{
  "model": "image classifier",
  "dataset": "stained colorectal tissue patches (NCT-CRC-HE-100K)",
  "train_examples": 90422,
  "image_size": 32,
  "crop_scale_min": 1,
  "horizontal_flip": true,
  "translate": 0.12,
  "targets": ["tissue"],
  "num_classes": 9,
  "arch": "convnext",
  "isotropic": true,
  "norm": "layernorm",
  "activation": "squared_relu",
  "mlp_ratio": 2,
  "dropout": 0.1,
  "inner_norm": false,
  "moe": "top_k",
  "num_experts": 32,
  "moe_every": 2,
  "expert_mlp_ratio": 0.5,
  "experts_per_token": 2,
  "shared_expert": false,
  "patch_size": [4, 4],
  "conv_stem": false,
  "layers": 8,
  "width": 320,
  "kernel_size": 5,
  "loss": "binary_cross_entropy",
  "head_dropout": 0.2,
  "residual_init": "none",
  "optimizer": "cautious_adamw",
  "lr": 0.0013,
  "beta1": 0.95,
  "beta2": 0.999,
  "eps": 1e-06,
  "ema_decay": 0.99,
  "steps": 34200,
  "batch_size": 256,
  "epochs": 96.8,
  "lr_schedule": "cosine",
  "final_lr_fraction": 0,
  "warmup_steps": 3420,
  "weight_decay": 0.1
}
Rows from block 5 of a small image classifier, named by matrix and row number. Rows with one number within an expert belong to one neuron, the router's apart. Each number is 128 + 24 x the weight over its row's rms, rounded and kept within 0 to 255. All counts start at 0. Numbers have three digits each.
Before each expert's rows are labels from the 100 images, of 14848, where the router gives the expert most weight on average: "colour at peak" is the nearest of a few named colours to the mean colour under the peak. Only what is clearly more common there than usual is listed. The data: stained colorectal tissue patches (NCT-CRC-HE-100K).
# router: router (model.blocks.5.mlp.router.weight, 32x320), inputs 256-319
# up: expert up (model.blocks.5.mlp.up, 32x160x320), inputs 256-319
# down: expert down (model.blocks.5.mlp.down, 32x320x160, transposed), outputs 256-319

# expert 15
colour at peak: brown
router.15:163136155080122135144137144135087086142146129124105174162087101149146087092127127130168125134119123167187093115156136154159099105127122177131128105163157132133122108114122122123137111060102132
up.0:133153158110109139137143132107120102160134140135110132143125117140143121200095113098108084133138115156157132111143090093124132106151109126164139111145124154159175148125181103139159104114100112
down.0:120139132130155118137143090115117137110132166146124133104139118111133146121104124129118154130076152141108179110164127172099145071074138095118133173129100106111111131120122118103119160164148093
up.1:133110159111139120133120146123136138165115125139143131125146138110166155171094086119132129143107127128103122152160110094117125145113111118145081099115127108150168133128164123094154119127087139
down.1:089133166141125119102100130168173118145146135185136102098131185111169094137136163086123141138093155140138152119125132159148173116076122140121113136115167115133133155113136169128063122141144087
up.2:119104103145102130157159144143097121160100152140151124118133093099089109115122121148088139178117122126114131124149139124137173127089112153135102163118095107101102096114139153121115150147133143
down.2:146091128096071125109156141127092103127110116168094132142132140148099140084127143136105146148122171123126072121098090152119133119107125089132116171152163106140145158142159155133094114102085134
up.3:112095119135111137150150138141109124166123141151157131114138101112112113130097099145095133191120113131115125133098159137115152125097102149148124140110103109113099089115114155134128154138156136
down.3:116105110100102128095120155128093129129113078162133118121126152116107125095127104144133121143144152106132079125064107169137149149115133093138106139155168143158141172116168159137085109095079132

# expert 14
colour at peak: pink
router.14:088139144137107134096128074174145153139123107142143090132152089132102152146118101123118134150135126137149151115113141106102145165137140080148105132109118112133154166142156105089083127166120107
up.5:105142129122123139098126134134123076154151153148137155062153140141134064162108164121107102121107056094049074109138105147100119156159126141135128113134113141118149151115128125143115128130145152
down.5:124088131123151138124170138153106119125150163120146110121128150090174158155152104114124139143132143117088121111124121165113119112128175144125129146118130159134158158140124190165136142125125159
up.6:104151133137142094143130119128136112167138122129155143158082148124145108076102120108134095175136089113150123163119100091141122133091128107103141152144181134149157127112175114108127132115136104
down.6:154119138122114141112154127114139076145133072189111089142114132111157096141121141111129113130099168156119121131090163155089173127160117116135147132120115136141139126143137129078115112124111175
up.7:195120119098143089094164126131148106117119123136141158107132154126198108159128104149112120122135146105131119112124132133127150089116136155115109092125134132089143144150059124121100151131177139
down.7:133122140175121098139156113154157093098144133168144107096127165097159127105135098096151126125115165138113170123139135146128138155120127166158116126111125127142130105132131171130081142101170111
up.8:125104050129145079093090105144137110150108183132103143130182117092135124159142148080124139128119122123172115074189115152095110118154141139153145149095043111134120122100102130159151149119124114
down.8:117079165109108100105092132112093099110138125147123117168147116115166157116133093131127130126135132083111114117101087160129125107165097090123120130164162143174156175157110141142113140100115180

# expert 5
colour at peak: pink
router.5:155112125121087149131116160132157158112132122106073147119128133130141163135124158119150107120140118110121127177153149128115111178110127121173116098170124135093107105087131107098181137149123121
up.0:152115134093170124120149138107133129113104134141140123116172124098138141133129111104116108140130088156085140084106118142103148139183154151100133117157107103153132112154143126169128119082146157
down.0:129113137155140158132132103106083118124110118125119131127119091115113190127108154095133112103149151122140134106155177141150114148096134128176134134161123110148151102116117097139115131137135107
up.1:136165076164113093118094149126091127185122100149147113126092141106120090103134110127112178121156113105167156083186121091102131083171113169132095186115120122074157107151082126153120075140123130
down.1:143102133100129121131140160118098099123148132149105146152146136124126139144168123139121126115115115136110068096109129119134111138141125099101161111102126141109124135172144136138113086092081151
up.2:127146141154136124111111105082114156133157130138134084120105125142116134115116144130099126113171125099144153127123134112113175109133146128125162126143126147120125106121151158151118170146132126
down.2:146104104147102140125149133121087138143159121118121083114151155129099116154133130159134130142099129072125119126128131115133145122129131109137131136139113144132131094130171096092112146135103145
up.3:123110139120102152123107114138122111139088098158130156129138148131110062134096140131150157129124134125168054088159154085161133145141092151132091112084110114125152137152139146147110153119119179
down.3:112124131120121107108080134141136085095100124150100129149128110083145123105148136110086151147116099147146124095126087131124126138105070162090122091091150151113097127155103160122152114100136133

# expert 9
colour at peak: pink
router.9:126134147110121155128162112136109117146104087141143147172114151094169096117116100119108166159079145159154100148103128146139071119114102150146124145150144123137114144118108139099130112089126140
up.0:108127124105150150126156117119181114134103115173137124159113118124115135120122108137107125150109120121134124124117133107113139182125150095099148069144150119133126155115095122129120135140153116
down.0:077120114079120117141129123169089101159143143155133161127140157143118143143149133125119138168114093147123112146135129106155119148153128109089146127129114131121097144144153144138139131095086155
up.1:123157136168126159118143095097159164123166119144107102109139126100099171115126112102111140113127107123098109145114140136110114146106116094147110118124103089105117111172115143131178176165149165
down.1:135115135127108129116113113078082127157155096126121100100123166140084136136132102156121112145135160105123088118137119146082141094125128088115107134131125126128146149146153141125134116157089132
up.2:091106150141110179133150126118126133131176131108171131125138136084123120182136150144111146104115096154165114139164090125123116172083078143105111145154107152148176122121168131103144122128114143
down.2:119104166126123109116107131122142106104193109156142125111142169097137122110117105116119149131109136106117093119116126166100171104129148133143115123131159106140152127144114169151127096118081103
up.3:139114109127164133100149137114125135131099119151180087135118134100153139127114107172069120127093108156115126135077123144140130111126157156130172146126159083152147104168105144123141111100102105
down.3:108145140120127120149145176147122101122080149133151112143108105119138098135170146145139122155137077171159100107148101088139099146105110141101163096114136143100086164130122097120154136128120144

# expert 19
colour at peak: grey
router.19:129107148158143105091113152124144111090177127109108113133085141138088124083125148167128113109133116152120162122096149194170122125129121098135166151115113129143073163144154123119072087158121134
up.0:120170175159136138128114142128109112125138128090137157130101129131136122098138145146147093106159117117098128189178106110159167139112107132111183173137153140135129139157105120137094109140153090
down.0:153107144114117138122141134125123099127133114179129149106129174145138141092130080125137138111108147115133094132106121140131120153115122084110100156145179105137151156161141138176126112091091105
up.1:146147157105148151112133145142149089129095120128155161133105096157126108097156130133125146140110157096118097137176146121156145124113166174087121122109138081071151108138064111103124128113133115
down.1:120092118114128160122119138174101125091138133182151181115116127110155153123112069133135115185124139116126119137112084179126121121136118095124104154166151105136109123150136113156095119110095109
up.2:091149104106170150142096135118134095113143113143123139175155104125150112241109106126094127138104119134148115111096113130077109122142138104166111094105124091150142111117096119129143123123154131
down.2:103114151098098134137126157148109111111142105175128099112074124141137120159114078121114134143105092121123060118121120121127145110125134069088128144107122119133118133110156094100178140107113163
up.3:100113093123166139137136137110147120144145100178118132131127154172135139146144104146124105121097157061163100143122139124101150130126104107140134049155140121134098157101130147074129159153185123
down.3:137109152090118174147122141148077135131116150110133121073097139152176160092134134089132114149134114153091142113172112103130130114095124147117155159102163131103078161089103141147165116154113119

# expert 29
colour at peak: white
router.29:133133141154103139127166150121141102117126129133080172115125142133147107135119179144133105157188122111119134123101082142111135167145114148117125146126148162131125094146133095117153122114138129
up.0:180076050100088135113091101140122150126179121120199112124147129129188151087152133114161099103109123148148138129155092095161159100137140056120145126148143101133148145144137144121123122139144121
down.0:110135140121134064112131084127137073117145153100091117133119152129120112151132139146144126160083131129160151097168178141125164152093127150131114131134083092153158100091182116106134131152111146
up.1:112107112152138106103126070123145163110123084132175129119149140128164182130148115092153133128123090119134122154128112104144173157124159068151177123114111151134143122130149127130133108124143074
down.1:143112115120124089132121118134134063112110123141126141121169122135119075122180121134126142140088128145120136123095187141119147134166132167076136131117133162124124161114171165103116141153102193
up.2:161134111139142158115111145174115117140126117146108139103137066123122108154113111141172158098119126132141061122103128143078103145088126162123109086105112122095088160107104103143136116166126179
down.2:138140142161105133107148086117111133120121143104167092095158088117101169099109109130107092147118142086129164147163127142114140102125109116154119125140068122132125119103157131108119152163117157
up.3:129099073133097169120123125129136160105128114136163070117129075154117173109140159139150133129109133119131153159119112100146155164177149094123172170125113164115110137054149125133140133132123145
down.3:134133131150114131158113128148152035130120145151125137130134108139148130140133134140105151117124148134147142134109110168136127110132150161127129104106120167122108146119149162107142123173115180

# expert 8
colour at peak: pink
router.8:099149155125161160112162109122112135164114098123171080145101147106132132131094071087111158147102153133128134142090129138103147117096108124107123168157138114135164085131149166101151123087137109
up.5:133118152141158181083139147124131097125098176111132122116145169104119139108142146113115108153130161092099156166138113128113147108092114150117102136140114107124167115133091138116121124158163113
down.5:111132115173153142147160088109101163130118090099124136141139128161098084115084145150133082151117187091128139084150108122088135116146121139178103150172100105125110116097098108089100151148120144
up.6:132109125137117150122164150121079124135182115153131108143097122127144079093135104113114123124121142169115095142132122191136130087136111183150154128158128109151153107152132143143117142129097105
down.6:117107169140118104145117124151102098069105156137149135154154145095129131115127143132063147132137127193141164138142143107113084160116106161097107120121143095127114148094089156173117151137133149
up.7:136129177074137136144149131126149148126084115132141115130147143086172157144089119114118143098134126144124120099108136126127075143125131149111115071114135131149124172145106128143142110119096119
down.7:103098095157134130115102138140102096123135121123136093118125108118140116128178146137089148139115128139118137128150108135104115113164120116103137115153100158132104128148136108138111144112095176
up.8:127132121127094135129143117141094134163080113112111139112120126110165122086157131148119170104132141157121086129122114141168120136122106156166116142088089114077120110149151091139139104209105118
down.8:138130132106141136159139125144116133135126144105161121123120115122130092149152142133111138159116076120115097089168117077161122121128116128089157093127100117105067149103157099089145124128123153

# expert 24
colour at peak: brown
router.24:135165127133138106125131119140116120114134158136105135155164128113144079148113099147123118123123116115152109132098117109118121125127136156119110172123153193131173135115142118119172155091124131
up.0:114139137139126125127085107136134129117137101076104164165153090142195120171117134135117137144131112162171136119107091110133118154149127141144173146120152175139154150104151132145102146156104127
down.0:129117163126143121107115139134122120092121158153136140124132126178125143118144095092145127164077098155144154117106138144109121145116173151117141137127136077116132159122099141111143141150156119
up.1:162150099195097135131139123133184083106110116110141155133129103118140146211107103135118111163127155097143119110108129129119164152133132102124116122135145120088122125125101121119104118168146150
down.1:129116113146089138128054139108119194179130137127092144111131143169163149163128146130127149118120096136141154115115122125117132126155144135133116162123125107142124109143140146132120120138135100
up.2:116123121168119100139129126127143138128125125104134130153143122125166133131117114106123119140140077149156141107110092127103143131158142128141166145112154184099155133096144090169087146155126101
down.2:138117160135140097127124156133138146113119162159126182119114168176152154122157083104137122161086079133154154123098142132109126145130161157123122119157127090125136119147123134113132153145167134
up.3:123103115106154135101101162141159120144142132136156129136114155081110085148132150110142126138121108133138094132154151117122102135094121128098125105117160165127163134109142126099100146118090123
down.3:100090114141161106104121134107134105150108126179115138129163142134180109143115126111138170136124140100111110175106135150098134108118141101123087126103135079064130127137141171135130127107075145